config = dict(
    model='class-conditioned image diffusion model',
    train_examples=145000,
    conditioning='class',
    hidden_act='silu',
    mlp_ratio=4,
    head_dim=64,
    width=320,
    positions='sincos',
    one_sided=False,
    l1_shrink=0.03,
    batch_size=64,
    epochs=7.5,
    final_lr_fraction=0.1,
    warmup_steps=510,
    adamw_weight_decay_other_params=0.01,
)
Rows from block 2 of a small class-conditioned image diffusion model, named by matrix and row number. Rows with one number belong to one neuron. Each number is 128 + 32 x the weight over its row's rms, rounded and kept within 0 to 255. All counts start at 0. Numbers have three digits each.
After each neuron's rows are labels from the 100 images, of 14976 (inputs lightly noised), where the neuron reaches its highest value: "lies over" is the class under the peak. Only what is clearly more common there than usual is listed. The data: Sentinel-2 satellite tiles (TerraMesh). In brackets: how many of the 100.
# fc1: MLP up (model.blocks.2.mlp.fc1.weight, 1280x320), inputs 0-319
# fc2: MLP down (model.blocks.2.mlp.fc2.weight, 320x1280, transposed), outputs 0-319

fc1.221:124121128105132129135150132130095126123135128122123126133116124136130125128149129102129126152131122131127126131140127126182126127132131114126129127128130121124130120133128126127126128136126119128129118128125129129128125124130125125128132129119127129128143123111131130126134128128128128131128131125131133125129123128126127129000128127126127131116126111128128126130136129119127129124116121125133128131120126128114136129127131134120128128127126127142137126127128129129123122127119131117128128127131133145143255133130129128120125125129126120131132139127125135128127130130116126132126124130129128128129128078131128129124128121145125117126127126128129130124126131127152132115119127125139122132122136131130184130125130139130134134139128128121128121166186138128133112135129140128130128149130127126127129127128129141122130129138128128125127129128095128133123129128127121115132128129129127133138126125125128125126134128123119138128129000131128134129126133136128128131128
fc2.221:124121138124125130130123118129136140128131128125128135126119132132128127140130117127128134134142121124123126130127127137128118145127127127138129130126255115125124129127124130177126123128127063123122122127130119128127128120128113134123127137127138125106116127130136133130101129132130126126116130127131158112127132126128128128132127128129126129129098131127147123129122107125126136129127130127129131131124116133129124126098131125108130140133127115124129131134129118141130121119135135124150119131042128126129159134125127128141127129114129122128133128130120128127130120134126111133130130129139122131127133131129128129132138129130133127130126141127139124133129156124130127141129128148129129134136132139131118123255126130129130255119132141128127135123133128126128139128116128128128129126128134117128148124135135125130122134128132129122121131130183129128130127130132104122134125112134135133130128131132125130128106123129132122122122130115111128119129130121132138127123
lies over: clouds (56)

fc1.424:126130145130118119141135136130128126140145103131052122189083145185084085087188074176147146126175125079124131133249126160158149120115124122119139135177130136209173136058138106132114123139171116146128170131037125131108111133130129143125124127140115091147022075127031123112126132200140136161128113127113125151130140126196137163118111128114222158000131158101127083112110177128128136127137122059128128129128128142128111128131153131019145098134063136121099139140138101123149131095126194128172132141100120115128125125172080128199137041142128192110087073129149133096174127084124133128147089097070135128103130112172128133130138120136130138110123133124121120156135122114146069127144104153089128045126196127146203114126102111128147147145203109104131097144177099099134126128196129104175156091135124138132127116128152116120083151134178096090126127097093123128163094140135154107164156087142126104144126110123136155074099115094146149062066127128132162139122168142133117133061
fc2.424:129152126129127116125110129134129105132106125127116137127130171125072128168058120125127255113096129129125124107117132100140142000124127113122074130087127133132139140132115134128104084137133132127129129112113130101132126160124003078156131152129128117128134131126128129172110153125086129124123128122085186122133123075131128093127131115140127118071203130117132130100128088125102108125139135091118000138076000114127101128126132166148125130146113168126136192131151126049120093150087113125131086206111129127130132133150117126143126129125129080140129130131120116128138126162124145186037129155105090152102152129112122128130133122131112126108124151146142141142119118106130139156129136133107079131135134127129117108132029180129124120124128141136136168115125126126154129130111140130225199123122121208118112122120099145147126124129087131131103063114133126151130133128071155131114126118129124131122148101127048134126141101134105150045118126040118221180144122153109144138129
lies over: snow or ice (35)

fc1.238:121144104157124128116144138104144118133175120135101133128161160174133138168154133137140151133126147211126129121139206150110141142118148171109076128111123055157072132070119212120233138125185119122066161098134113122174133111155121146130110122137136123111118132118123255132148135129123150123128128127143126108059119124130079119150118121157083136156138177182127105200109051140106088109119094124128128108132131151115129128135122148095024130131137093117129141106255129152115102135103148128116132037197118135147140115136118128147128076101128156108120095130088131144087165134115142120123128038127130128134125154107128120072121137141125123135127117126131109038114099121113139129130103120116114164098123131146075100193130132128115135157132087110136140123156167144129127128136192103170138133129123137123128111128123118125141137134126137130127142115139124103116163164124132130103123138255127118080140107114129145155180121157163134169157124125067075027105068104138115154125
fc2.238:138122128126130137114127128128122069127225151175159128122120149159132178121116129126112137146096125179151127146128124156120125137123125115197098148127130126130107131104132097130129148184127129112100132126120112103132131126149107114131167128134128102127113127128127126138118119162130127124096117093103128126108126089123125144127065124130112176000140129129019105097141149136082128126098063127160000113124139143105161130119192112156124107134187141130110230126000153051073156093143152127145122203110121140129142126081095133182128119119169125130135134128151018140117106129061101132129128147161140099076087128119189122132134107129138122107114117094127130121136127105132108097149130125117161108108132129131131115133119132130107126128128126129144157135141129119107074123140119090138135131125128130154220125147144135161201118130172126127146128115113125120131126137157125126128233131245127148200117070110177121134127054148164212173104135130105093087124105109218125130101
lies over: snow or ice (47)

fc1.556:135127073128070138128134101119131123124127015222156165114089124117131125000136137108158124084033123211097128108070104128111116047133165123093230122108128118096121175200129040130123132128156128136134125179113138132153124136128109125131122132118133110128148139126149104119134120129168149133128136128105103121130131116110128111116127128057128098135140127113131088077127083128115126131127126158128128142120129150126179127123127113128148125133255138123123128123153182106142125145178134123084144180113140124160129145112131130064112143112129146134117117132085128121107217157162128207159125131143130128136109176032128137109117070130100190136129175129000000133144109111126167128138121126138131098146082127151106112128128134128126114132131207124149126125071129131128131128109135114086116117200129128156128138132102143117131126139114128131132128151159128134092050111128101122117126140129119202149131159126129107159112169134106128130125125151142124114143109134136107124171
fc2.556:124126128128135137138138111135127134124146133134127127128124144122184127118134136119147137101109133123133146135133107125097127129000129133125134129124125128128128113132073117130130044119146127128123120129144171128096120136004174190126057173130103149132121128123127129114130117127106128116137119135098095146133125252129117128131126161136125100108124149150134077130130154089149149129071129123115131119146137131132124183125065123117129118172131124138196107126119118127136094121135129127138143118133133127125125130130131127144129137128128126130127116111138143124130122055205167103126000143141186117091173135130130125131163132126128170177129110106201121132129133220129117128134131075128147128132139138106127163127135166133127129133129122127111114129121129114099127126131128242071125131158130069189147144132145095127104127099227122123126125129124119255121079146151133132125175132255122175115164106170155120122115154126145172148065129194106109143169125051129127133128
lies over: crops (39)

fc1.484:155122130161132119152136129125255128160135130133133133174131130127178123138162121130137110130113130127123129155135129164079142128130170128130139143125097114121117130133136135044137138140127132128129138147127117129138138126132067129122129128140123131129128139130126090137134127132125147129128119126129124121122146136127119131069121126111122123165130123164129129102122096122152141126138125132127131124134128126122116133156138129128158128111133128128128134129117128133130127116129127115131129123118128167139254127105128129125117126116129124137130125128123128122153140126160125126149128156136127135133127115132137126113142141131120127126129130125141133149126116134000125129121130118147132133128129154105128127085131125129129129167119131130138189075161128129133139133122124129127127127131114123124124123130143123143128139125134119125132128116120130094093123127153134125116120122141128119135126121127114145128128126194138110134129000127127129138130135130126131137125
fc2.484:128154129123121131126121129129000129130119129129128140124128128131125129127127126120130117134127128132125130129123127129083122130133128132128130123123123127127127127127128129124128125127127121127128128128129122126128126128127127127126128128129129155000115128134132126128128128129129122134126128128128129120123176125129128128129124127134129128128123127128134122127126131129130139124128127124129130132113126129128127126128127118125122130131121127129126130013129123130127131126130133099135114131091128127128138121127134118126131124129128127131128129129123127128128122134124124131126127128134122139129128130148127124123139128128128128126125126128129128130129130109000127133123128134128117130128132135133130116186128133129117000000128127125134132126137127131128126128127128127128128121128125120121133131130132128125126132128132139122130140125128125127130128119128127127127126129126128127126125128127126134127117129128077127125125106124137128127133128129138135128130
lies over: clouds (31)

fc1.538:132123128109120121133083128127131124127110127115125073112110119115121148203133138093089127124133117070231127110131114126127128137116176116207184128134132156126168255149169104129101044128086137108154078140180140108134127136087139069128133130125105085095129152134145126159105125140120077137128125130140143128089138166140142000116129128130156030135155218030129141132120180123138147129149210134128128115111124105129097128136132068127204121138116157126134129130124126137087037132223124108156128157114131124133127127083122128153126157159129129124118154123114082104139106103202104077149121255139116127130129123175128124173140171125130143120124129125126133178125226160099126128133132145146169128172148125123151195098123118128159178096128127183100064133133118126125127128162041128099130132099131132120129133125144138138126115141108104142123094088115133138150141126119143115136182126133127154145117137179128117119151131121091093105125136129209170130119130143108140119131
fc2.538:130124128128129124140127128123131136132019121129102125059143067122153127136126138122131085146125059194066107132055049129137132122189128135120127092110130100125115255156093134122068124125129125123128079166135101132137124070052096179170125145132129093102127129129128129131127098113138126146073135130130096161144115119129122092132077109172102166209042124110137135080081101130125129154207120153136180146125162125158064128135050126138142150135051113120137095124127129255141121138157134128103115125143140127128121120119129127126128165128101122126137126132164142118125142128157233128136141155132196132137175116136125131130117127133125129135129144167127123131130097193133134127074130126123131127054123152135127118124118133134142130126129128133130134128112127131123135115128126093123117128120121100079124136121131138083150117120061120129128185107135215116138148128175114129129113126113130017127122135141116131120155059127142106088122125089108127118105160118063094174143
lies over: snow or ice (32)

fc1.477:106126168103081158127123091142138048110128136136188131115129131000132127142130126113206106131116113129216125106160106120211135122126112060128110110144138127120158133169154097126088148128120129124137042125094135126039136135133106128119189130129138097171107130184122106129095112097052114134128127128154143106122120213143124174127137129122141137097000188142128186130191155132146128124127111132128128123128129119135128128150136101121116112155125147134144126138122126040150130116126214135174129093073115128174128135169136126182127154104130071156128147068217128120031100156111116104125135124124126128111126096165128129126164141128108125105143119129124162000138134148108115129133132177129135179160098129111135131097127148128126116130118131135110134132111096117115126128144109131179135113115130128127129153167114074177121121086105128148128127137134127129142149111128141126125148124124147161136131151111122119119137039097131132113128139129131148127126255128070129125137
fc2.477:174140128128134100129131130130132141125182112130127101112130125252130146128122135132129110097145131146135119091190123129125185070136125124111155126128130169131132139138164128131127123127125134129185137128170126046100129143106124126255076136125124066145132129131128127123121117116128127126120127133121092180123126120143117109125109119126126127128129124123140133192128085111254120170153116118108136134196169099132118151138130139125208159115105123128127065121123129157184115126112011127115134142134130122129125131139128112094129118123129125126107122127129110122128130125131212087019107127119136168126128112131035121131002106137135128127135159115146131133022154147122148125129144141128125128115136122113127072128156096126130123117127125125126160113131129131127138127125180146090028124135124068108085152125125131126126133187139025139119106110128255134172152133116120132141148126109103116131134113125116159112145127131137134121131129132159132078084101157168126129139
lies over: snow or ice (33)

fc1.368:105158120087120223134133208104092113128165141138139108108166134099130125132122112106137153131122148101128129102126085083154127131121118142116000137152127130128116116188156157130110128129129122126115129122123111129128113121131188149130122124176150128132131127126127180129121125065094148161128142128147127107161123079117133147123127129127127168133113135123128138134148133119125119136140053255128128133127127134123121128122133125151000113126149136125140058145137146100144148135137129133160138123088102114071119158135141127124119179174128102122113162131132130115091098140142104124113152135132123128135121139153128128127150214119098132110148130124140169102126127147116155128148125137122122139184109125074136149085165193128129122182025113116127133122114114129127129128129152134111141145103126127161119128093124087170127125229124207127127149167100133141164143137128139120119088105143172135099128215146127126131133129129255139155141127117097136205139226129061244124129
fc2.368:133132129128133125119132134121130148112093124107199141135123122150123139125179127130158129124153118149207098096145129141112147116255130111122122112097125152133129131129122130131128177141124124130162173135062106142140171130118132130221140125124130000123138127132126128128129105135131133128197121126129115130105133123110085122127138121033174124114182125178126129106129122114168126140117085138119255060128154126118120128129176223120147152171154097122122234133112142172140139131130089128129138134175132125130129173140128115120127091117123116133126207126129090136146129125160133128112131118141144129128127123111137119129128127128106113145129126000137129089113189122128170126139126122141141130072112110125127135129202077118129120129128128128139125114126130129127096191213128094128127127139128066117129135119196170130179129156115061100094127124130128009179126103107107107155095127083105085202118048131091126134132123175120124133127123143146128112071129155147111075129
lies over: clouds (26)

fc1.498:131118128126132125134143110128255148144137129143130127140129114159135122132124078125126095126128127186114129128128133139080144087130135126129201128127113127128125127126130154024139129129140159112093129128127116129127137129126087202128135128112121132127255125127128134129137136131132132145117144125128128119122132141119128127026106123113125123159113127130128107125125100127132127123145125131128126129127125127126128131129130124115129124121131050129128129173131111128112113126088129135122126129094113146177167129129135126127128128128126129128143091127128132122137150128131126129155130111132133125136169126133129132072147124128098129052122135128135133129115129164134131134112130124139129129145146127128125121099122128128000209134116128113130130000178111130132129129120128124123127125133124121083135130127128122121117127131142127126127123113131124129112120125134126131112130121132137121138169145112128127075128133139127108146129145125127122131116132128129136132115
fc2.498:124131113120130134125127125136000125130131131130125143126125130134123129126127135129128121137120128134125128127101122128111128129136127127116133108101144128126127129130124131167127127146129116128128129131125121130123126128136132107134146131117124165072237130132129124128131128127131128132137128134128130146126128128130130118127122129123135127153129125125134134122125148131133036111110130125130126131123135123144125119151127123126116115125127124158126139129119110128124094128139135127081095127127127128129129114144142121099135121127134130131130129126125130127127123134118136140129128130131132140130126129157129113122130133129126136121110115116121130140125125122158131115125135139118113130129122127127193133103128132138238132128124130126129127000128130130136103130127122128130117099133128143122138137124128124121128128126136149120137138113117126128130128119133127100116128127123128127123125129128129136126110127125127123159127211124144141132131127122140131130141
lies over: crops (53)

fc1.39:120125133124130121125129128129000122139126126127131130107126116133112126103127129047125128143131134128128128127121130128129112131128131121137117132126000130158128133076128129121129128128113255128138128129127126124129162130131135134129129128106135127127131128127131166126122130136131135122132133128135131129120128126131134140232127127130127136129135128142126134129132128133125129130119106118125127127128127111128128129121124124124139124129111154132131126132123128127130131182131128122167129127165127128141128143130135124122130147119129123123131129127134124126106083138117131123122127120128129124129139158127128126120129129146131146128127141138127128127128136131118146128128119139114118138127218128175184133223127130128125215164089113132128128165164127148126127122122114125127129124128187126127128135134126125121130129121142128129129123128130127134132156121125127128138128131128128140127145130130136129130122128128128117102146128136129127133121125141125111128128
fc2.39:137130130120123124128122127129226123130128128129129130131123131122135133130126122088119099141133123138131120134120130131191116121133138130138122134129216127121125130130127120139127127126130127141115128130158107134135112133103147121125140125127128114129123130133134130129118099125130130135126130106128116112152126134133127126125122130128112128121125130118134141114137092128116255128118135127140134130127131103186128125189126122128162107125134104129126129128132129114123137147108129000194000137145125123132129130102126147117121167135129140130128127123137126128127129126127136130122132131131148126125099144119131122126125130254130108129122121143141129124144164125122137132112122150129130127125000136131127126127120129125140127129127134123128127156199131150148129129138129124128113135120090143129125149124115136142112135150105133120135133085124130128127135127127124127125136130135135152118116147128129124125118127125129139155133119128115128136188129089133129126137
lies over: trees (46)

fc1.528:120135128182126143127103128128214130128131128132112118127141093146126099129208128128153143255128141070146124128032132125162129255127137129036128127079128143127131130125128087128127129126141137129143128129127115128047155128075133071128144128125129129127121142150126128128129127126125127126129128128131148122247085140127164140054127131137130129106181129102133128136128173104127138128140233128127127128128137128136038128126140128129132144124121145115113137119081128128092124140129126128127128131099128137059129129129172128176128128124121130129133125128113128124118125136255122125125129139135119128128128101105128129124124127144128071129130117128128127126115127127216128128134128130129132138172133127119121128126105128128146132130127125128123127205132128129128126128105096128127165127129186122132127129112115255105123126129034128132125126162128126128127130178128123134171127133112102129103128034129135128129124061130105133130128129128128127128028136198212128154148
fc2.528:133107127118152129135121134129131158130157157142123142126127116124128121111134136128129132116136124114149132140146124131151132136148128166118127132148069128117124124131128128125139135127131000116134140128136126131122128132129150146139131112128119138103121132125128144122137142129127129130123136128132133126117125137123104126255101112145129132132109118131122141155128133109143131131131126119132125116132110132130134130126118130114136118115128138128125142125138112134141121131127118129127124155255132126131121139129137121125120133128130130130130128141115115130135119131134126136129138129148130119127126189125133130140134132128127127143127134108124114134112148147129128134129140136128127129124107126120158129118113133141048108255125123143122138136125130125133138134129128136128129133117151117129137151129144109127117132117125130143127131104132129129134156129144127093127128125126120129130136133149125120113132178127177138140137128123121119128134131131124134128161
lies over: snow or ice (42)

fc1.601:084128125121128130116127126126100154134127126125129129118129127131127119128124128132120128129128128127129129124127108128128118130126104126134126128129184129128124128166127136128128126131158134125130129124126129127111127131130123129110125128121128129128111128136130127122119128123118127139128130128118130125131125126154126128108129125135157127132128128109126126129126130132127128128134125142122125128131127128130127129128130131127122129108137131130128117000128116134130127129128128128105125125125129130122000126132130121130128128134130129147128126119123119133116131136123136127123087128118127118128135014129131122129120127130128129128128128135128141128134128126064129129129127165125128123127116125132126129129124129129255134119036123126127126132121124128121128130134136141130126128130126127127128134101127129127128130127126114100127117130128139129126128130129124129123117127128127128127130130131130211128128131124042199127140128131128126136128126127152133128144
fc2.601:129126127126119128130127127130127134126127127127127132130128127129128128129130128128128129130129127131128129129129129127129128126128129128124130116127163128129128127131127130224123129124128128135128130127126132132132133128129127125130126128130119129125099128128126130127129128126128132127128129124128125125126129128128128127122125129128130128123128131128127131127130130128131128126130130129132129130128127122128127128123129131124126129127127128130122127000126130123128124127123128126117125129138128129127124128127125129119130128128128126128125126128127123131130135127126127128128137124127127127128128127132130129128129129129124128126128124134127126126128123131000127123127125128124129127126128130127129138120130129128156128128130130127127130127127128126128130129130126130124129127131127117124130126125128128125126124128136129119126131128129129127130128126130127132129128136126123130128125129129130131126129131127088128128129086119130130128128130129126130130129
lies over: crops (44)

fc1.404:098153122087067142186090137225112139123129141112155180113131117050126000135128104128121116132116117117186116049137021124234098129143133105114154104136130184115126129198117075131082128125076147116096120150158116123125131104131194175131131112119133062124123137118153108134099086117122152153128126132147127112154134108141160115130182137109191132101035099135128151106143141110123103126154115185128128140125126115124165128113133122135144163130192135158130089146104127118137196141210079136131126137022115120118112157123127128060105169168126153119115128121071116130108095126182060128131093188093100128157148149134128147140141054117145146121128215121134129109152173123112133128149144130148140080049120128088154128074127147128130137129061127128143133122063109116124129128127108160096128127126136128119129154132134117141124075123118123155133127135118129141068147123124127151119051119141129201152086155140128120124030161155115122125120135124172183147171169130046129062087
fc2.404:092135128126131127127127128120129133128070126108182131184113127070098127124162125129155136081177134133127198127131121124131158122173139132069144063071126129150163142137121129136129128125156124145131194138128125166109093130000102141135132172126127077105128127129128127125135109113127141145124127127126125175129144209129119088127090127181136111135127128137127129127120122130117153123133135150031173082126157129129112152134130081119125174135128124126135097127125128203183121142130116129117127122182130124128129129157127130115110127129129140172123116116131133072125108128141125101112124124125112100128129130163130128128120255126125099098143122131200129165129188126126151186128070126129126089137112137128129130128124243129144127130128128128127123122103128225130105234138139130142129127160128120135147087124127129101115133136106125083041155136129107128128129126043102126128000126000108114121128117121132100115127205128123125122128124128160131119121063174131127128142
lies over: clouds (27)

fc1.382:118131147113095115133086122147175177140121131099135128121182131122128060180128116125141111146155154178168128140186126173255083216130135126100174145134129112220117144241112122135142124130125129255133116127126140126130126123164205180130128133115144147129093106135107132114121107140134172116128095128123147098099119115139130135134127128138041171054125104167124131166164138194133139125115130109128128130140127081097204128132073143132111133133152131159139171119142143146120000127149124134141136089082128161085112103128078127098120128106130178135145089099116155131135130135120133068110074071097156128083189117131128105123132154133186074059129106122124127002143126124212176129137066122085156118125104121089143105133130130128122146159157169091122172137215098124130126128142143128159181141133131132135130156128131112115123138122129102105128127128111130128127142137111166103123144128132129101098130122107129159158085185115128060127146127112134098113119117121179160125115
fc2.382:128138129126134133126133126129122128125255113086172129143129125102101128125169124138125129129246139186128138061032156200127116124122131119130144128173125130128125126149137077128125133229133125130123127125112129216136128213118098119077146167124130126135128127132128128145105132107150129141130127128130193088121116128127072123126140123128211129161136147126129127126122134130141119140131128125155228123114128120126132128127189098053128091068151147126134131133115123255114095123162134129130129143140097128129135127130127147126130135141128136131150133150135126128128171136157121124128093125123095132131132128137082127128134131131128107140131189134155115112131139223137129129125132198144184165120127131129127091131131255154131124126123132128128086139158126092131123166133139129105127199141130125119101137116137114129128142127137133127134131128140075147138135118255122128131124126116047141154127157113163128128115126116122129116145124128121149030170136181122153122129
lies over: snow or ice (43)

fc1.100:149159118147027143133162142171134128123144128143131108255131148100081153126125132094131123000109130128176129037110176143136121090143151129125133136130127091133126137019083077130126106120123153114069143139131127127121201126127144166132128133122113114083121112146216107128123138140060135120128173127128081201086139110200137178126128128170167141157159152070128158090139151123101139130220108151128128123117128132126114128137156114129143128123133133146100134128105176119103206123077068132137096116115127132133132166052098122123050133140127103120151119125148057107131230133144123131134143137127131128118123107195128131162124089119066169153128144124156130149191116125119112131207114079138129030128142132121136101142129122128143131105135068133153131122111034136128127128109137122114150185131133133066129095141129134089125139127011127120107126142114129144144123096151099114141095138177123132162102171132130167134090166124142138141129124127126220170161153099134153133161
fc2.100:098134128129125130129128128129129116128045109140232138128202157081164127141127122123124132121078118025105131204031101124096162161142128129135122105100132126127140138067097129131129114105172124118126124125130147126113099078000128122127113139124127127106125128125127128128128129126128163127134078104127133108199117140127135127129117113113073056126116132143131153141136225127115156129048128142146131119129128252133126128123032145230162128177123242127141121112130127108126043130118065128127143153125130132129132133136131116134131134078120125124126125128162111113183079125129138140188154144130147129128132138139130132127129133125121138145134127113132127129140104166108126117122056067142091118137134125165128192128128131128125127130130128123130119123131128131191128129127127124255127119121126148106127131123128106120109094116181119127053170130130101135161128126129122127126068124117135083125150124127089224125122142122114125089113125125131097133139127127135181159135
lies over: snow or ice (45)

fc1.18:124135123118204101096159045127058139176124119131129134121146128152128046137128172131128135128139133105125129119128125151123121128125128128117128132147130134115150128135095169090128128129146140128145216118128129115114056129128075134128126128124130132127090128128129145128127133124115129127126135129127128128128127127128127131120110125129132122164129147115126128132127133130127122127197095168116128128136128129129125128130128132133128131089127134128172127000119134205128139128128111125118125135128185097118060114120099127113255147124157125128128118129086082141096129139132171120121129132128127121085128127144137124116096130127128125128133144134127144124128040127128150129143128128124127133117125128127127149126000125128178090127067124128125128117114117137120128128128128152137154128128124128130127126114129129126128128124126112128141122128135137129115123174133120131119123127130126127091128129132114143116103118156136255128116139140131128133134128128143175127166
fc2.18:129127129114108124125120129132035133120128132144135127130129127125136129127135136128124127129125131131125128133134135123123130133127128124120128112120183127123127127129122130004125133113129095130128137128126133142130128134121129121141129118154115122023128126131126129126130139123126129128125125129128117106127123130131128128124129132129131128121130141143124124118135149130131132122129132133140131134131122129125132124119137140123127129125126127128124126000116133136113124130115126097157121129167124127126157128122127137115119134117129125123123128128135134136136140121127113131120137128139126126124126175132132128128126128129127130127120120133131126130128105126000140098141128127127125127115127125130128159130133128129138043129109126136129129144180121127127133130133123130118127128127127120127125126123133129132127132122125130139124129120130121122128131127151124129128129125121128133136128127130138123126131117127059144125133125108122133130133139127128131131128
lies over: crops (49)

fc1.157:130138142148129120097123132130114119138128131111126126132129128131126129142130124125134130129129131149118127130123131126132135129097136104128132131129099130132137128134131125128127118128124255108127128096127128136106123129141127128125127140109126134128128140126101126128117125127123127126130128128137130126133164133140127109156123128152121126124130126132128139128128127122132135134140130125117130126086133128129120128110084128129112128129128132000126123126125132130124128126124129095180124127130133179159137131128127128117127128121128131122128133127130129133128166126112136154121128129124123129162136127126134128127128138127129129124127128125129162130109130129125127157101116128129138127128130128127132125128149102127140116128129138129110136127139134127126151123079121126168129126135088128127127127127135142129131142136131133126138142128129129127138126128127128136126128127126128130138133126120137132113129132134131140124137089109127149129115119125125128125124
fc2.157:127125121129124127123127125127131128127104128156124131130121128129126140126120130119111104106123126127149124134130128125128127124127127091136130124134159134127129130127116130127123125128131128129127119132132116119128130120142127130128143128067133124145128128129133128125143137128127127133128125126117131135131022125127130129114134123128115119125131138121122142125152129126144137124149126127131131125131127112128129126126129135131139113088132148255133125128127136132125138130105128173184126130129128127135139130125139127132126163133122129129127138128139126127131124134132098139130130125124130124127127130123126126124130127152124122125133106143136130118147136119130129135111126129125120129124132142127128143126129132139128123129127119126129128133088135136135131130098126128132129133124127131139131092127115134130104128129119129129113104124127134133116128124130128129110128136122125132131130128142125134128129137128110133139128115130131128124145128127129130131128
lies over: trees (50)

fc1.289:115126139125129103134131124136124111102130122118101125076221129115150099118225109161112160149124143167068130124146128134108147127124125138098102133255127119170100127156125236133128129124170113146130129133094104142123133132128125172127144137146136160127085103115103136140142124140141255119128026128119126115093134116125115122124127128089064162145109124147126123097128124128147121131133123106128128138128125125110147128120147161062111100128166116142128147137149132126184155131077131135125130138123156145129125131127109129141124125114128140149106124127128129161128129138136125250139135105127168128105198127018128119035119115126142164114128133114130125147128120119147166129143130128064132120144088130128124145139125141128130147173126144126125122119167147131135126128169209116135150082117126142130127127142123058133124116089134134096131140105135126142116109251090194131131130091129129167127115125116130120092121131000110119164142129130086089117138115128137074169163
fc2.289:133110128129143127122111129125125099120189130199153128132127128128132143131127104120085100101164124124147127071093147136130064124119129117156141139129123131137128135125162120130124139157123128064129131126141143123126133133217113112118154121139128150190128128130129130134126151140140130126127135117126251106101136086128158141123130019130154156101183125035161101120152128122147125127141107134024174116101132137126131140117150181075118000073132145128077151143183122130122173131130149130131117049128127128128136128134122130133123122173129117131100128128079108104125137120135128129102107105126097020128057133103128122124198059135120132129123117075123136126155109133134088126128158122183211128181102120123126138129107134136135126129138128123132128120138130129125130108119103046132135128109122122086111144131139071114122183135163139065155126125123071127153127016144111134148255124098115148131136133127174089111131123129112136151222126088099149132110203118129129110104
lies over: clouds (25)

fc1.648:134128128136099127130129129128135127126141124127120127126111133129131129125129130000128128129127127131128128137127134128135126128126128129129129128135076130127121124129122126129112133130132108128130124128126125131129122129127130130125115129128128129127122128127129127131128128129138132123127125127140133128127133129129128128128130128119129125147128128150125117131133135125128121128126127128128130127130132127124129128124128128115125122124129129128119132123136127129139129129129126119127129129078128138141130126127127132122128129130129125129122131131129131130135133129128131129162125126128133126130126127125132129129128128126127130127129132124129129129131128129124103128125127128127131131130127128127127134165130132128220128255128129132125129044130128123133127128135132131126129125126128129133127128123124117129129136139129127127129129131116130127127127132128131128132120139130128127139128121120129113126128130126127112128129131130131123128121122128123129128124
fc2.648:124134114132129118132126128130125135127128129122134127119131128138128129122122122000125128131131125136125133130136126128124127123130123121127115118128128138131126127129133130128139124127122131135124120125126118134130127121131127136120131125126126114129138128125127122128131103135127124136141127129118130128144125122112126132127126150128127118128128125162114133130127126128087129127130127135129130135138138146123127125131127138129127116127119129127128133120121124116112127129133091128127129141130134127134129124129114130133124120128129142129130130128130123132111127125131124128128127128130127127128129130131127128130126108116133132123126126129134145123123136130135130132123141133139135139126125133127089119121132121128094130000127129129138127000129129127134126114149129131129131126131127137091124148126125133125129132125130122129124118103125128129125127133135123127129134131129115128119125122132129129135126129127128132125131150122127127121132128134123127138126
lies over: clouds (25)

fc1.412:127136115121157136129128122126134130128127126118128130128137127118130116130113128124128132121131128129129152126129125140127125131129125127126118125129128127127128132137128129107128129123123140131144127130128128128129126130130125128126127128126126134180255128128183132130129132133129128127127140128133125136127127123136126128128128124127122131123133131116128133130128129130124132124128128128128128126125128128128129128128133128134136135106127121131126127122128129140129128129128115133141119128126130048107131132066094113128123127118129130128123129116128129130128124127128128125100125127129131126128130255126130127129122127128141125129127128136123128121128125130173128129129127126128109127128127128129126128129135136128129169140171120130130128127135127128126135128131141126126128130129127127133130124129128133124123127126125127118129128128146127130126129125129121128128141126129127126125129128129123131128135129096126128129126128162128129124128129132127127125130
fc2.412:128127126126121121135167124128128133139123145128114132138132121128112134153135136135139128131126126127123138130129134127166126127130122138139117121131126131129126131128117129118131131129125131130134140129123126132130131128115126137124130129130123127255255127127134126137123129124120121135158131131150139155154127132127143128128131128127113113166103113126131127127128133121135179113123120128126127110126137132160119130141128129134124123123130127128122127131129131122138123132127126128120127103123128128129126127147131125130131122131129125135119127124132124131137128131125120127154126127138132124128127110127124128126126129127130126134146121141133122130135134122126157124085133137111126138135128114130129117110116110110126127255144128124126147171118114151130128126136106101113129130129125125130149139130126126155129127132137132121131127095118118128127144137139127118129122132133121134131123188132126127127110153124170130123134126122179127134139114128132121114114
lies over: crops (42)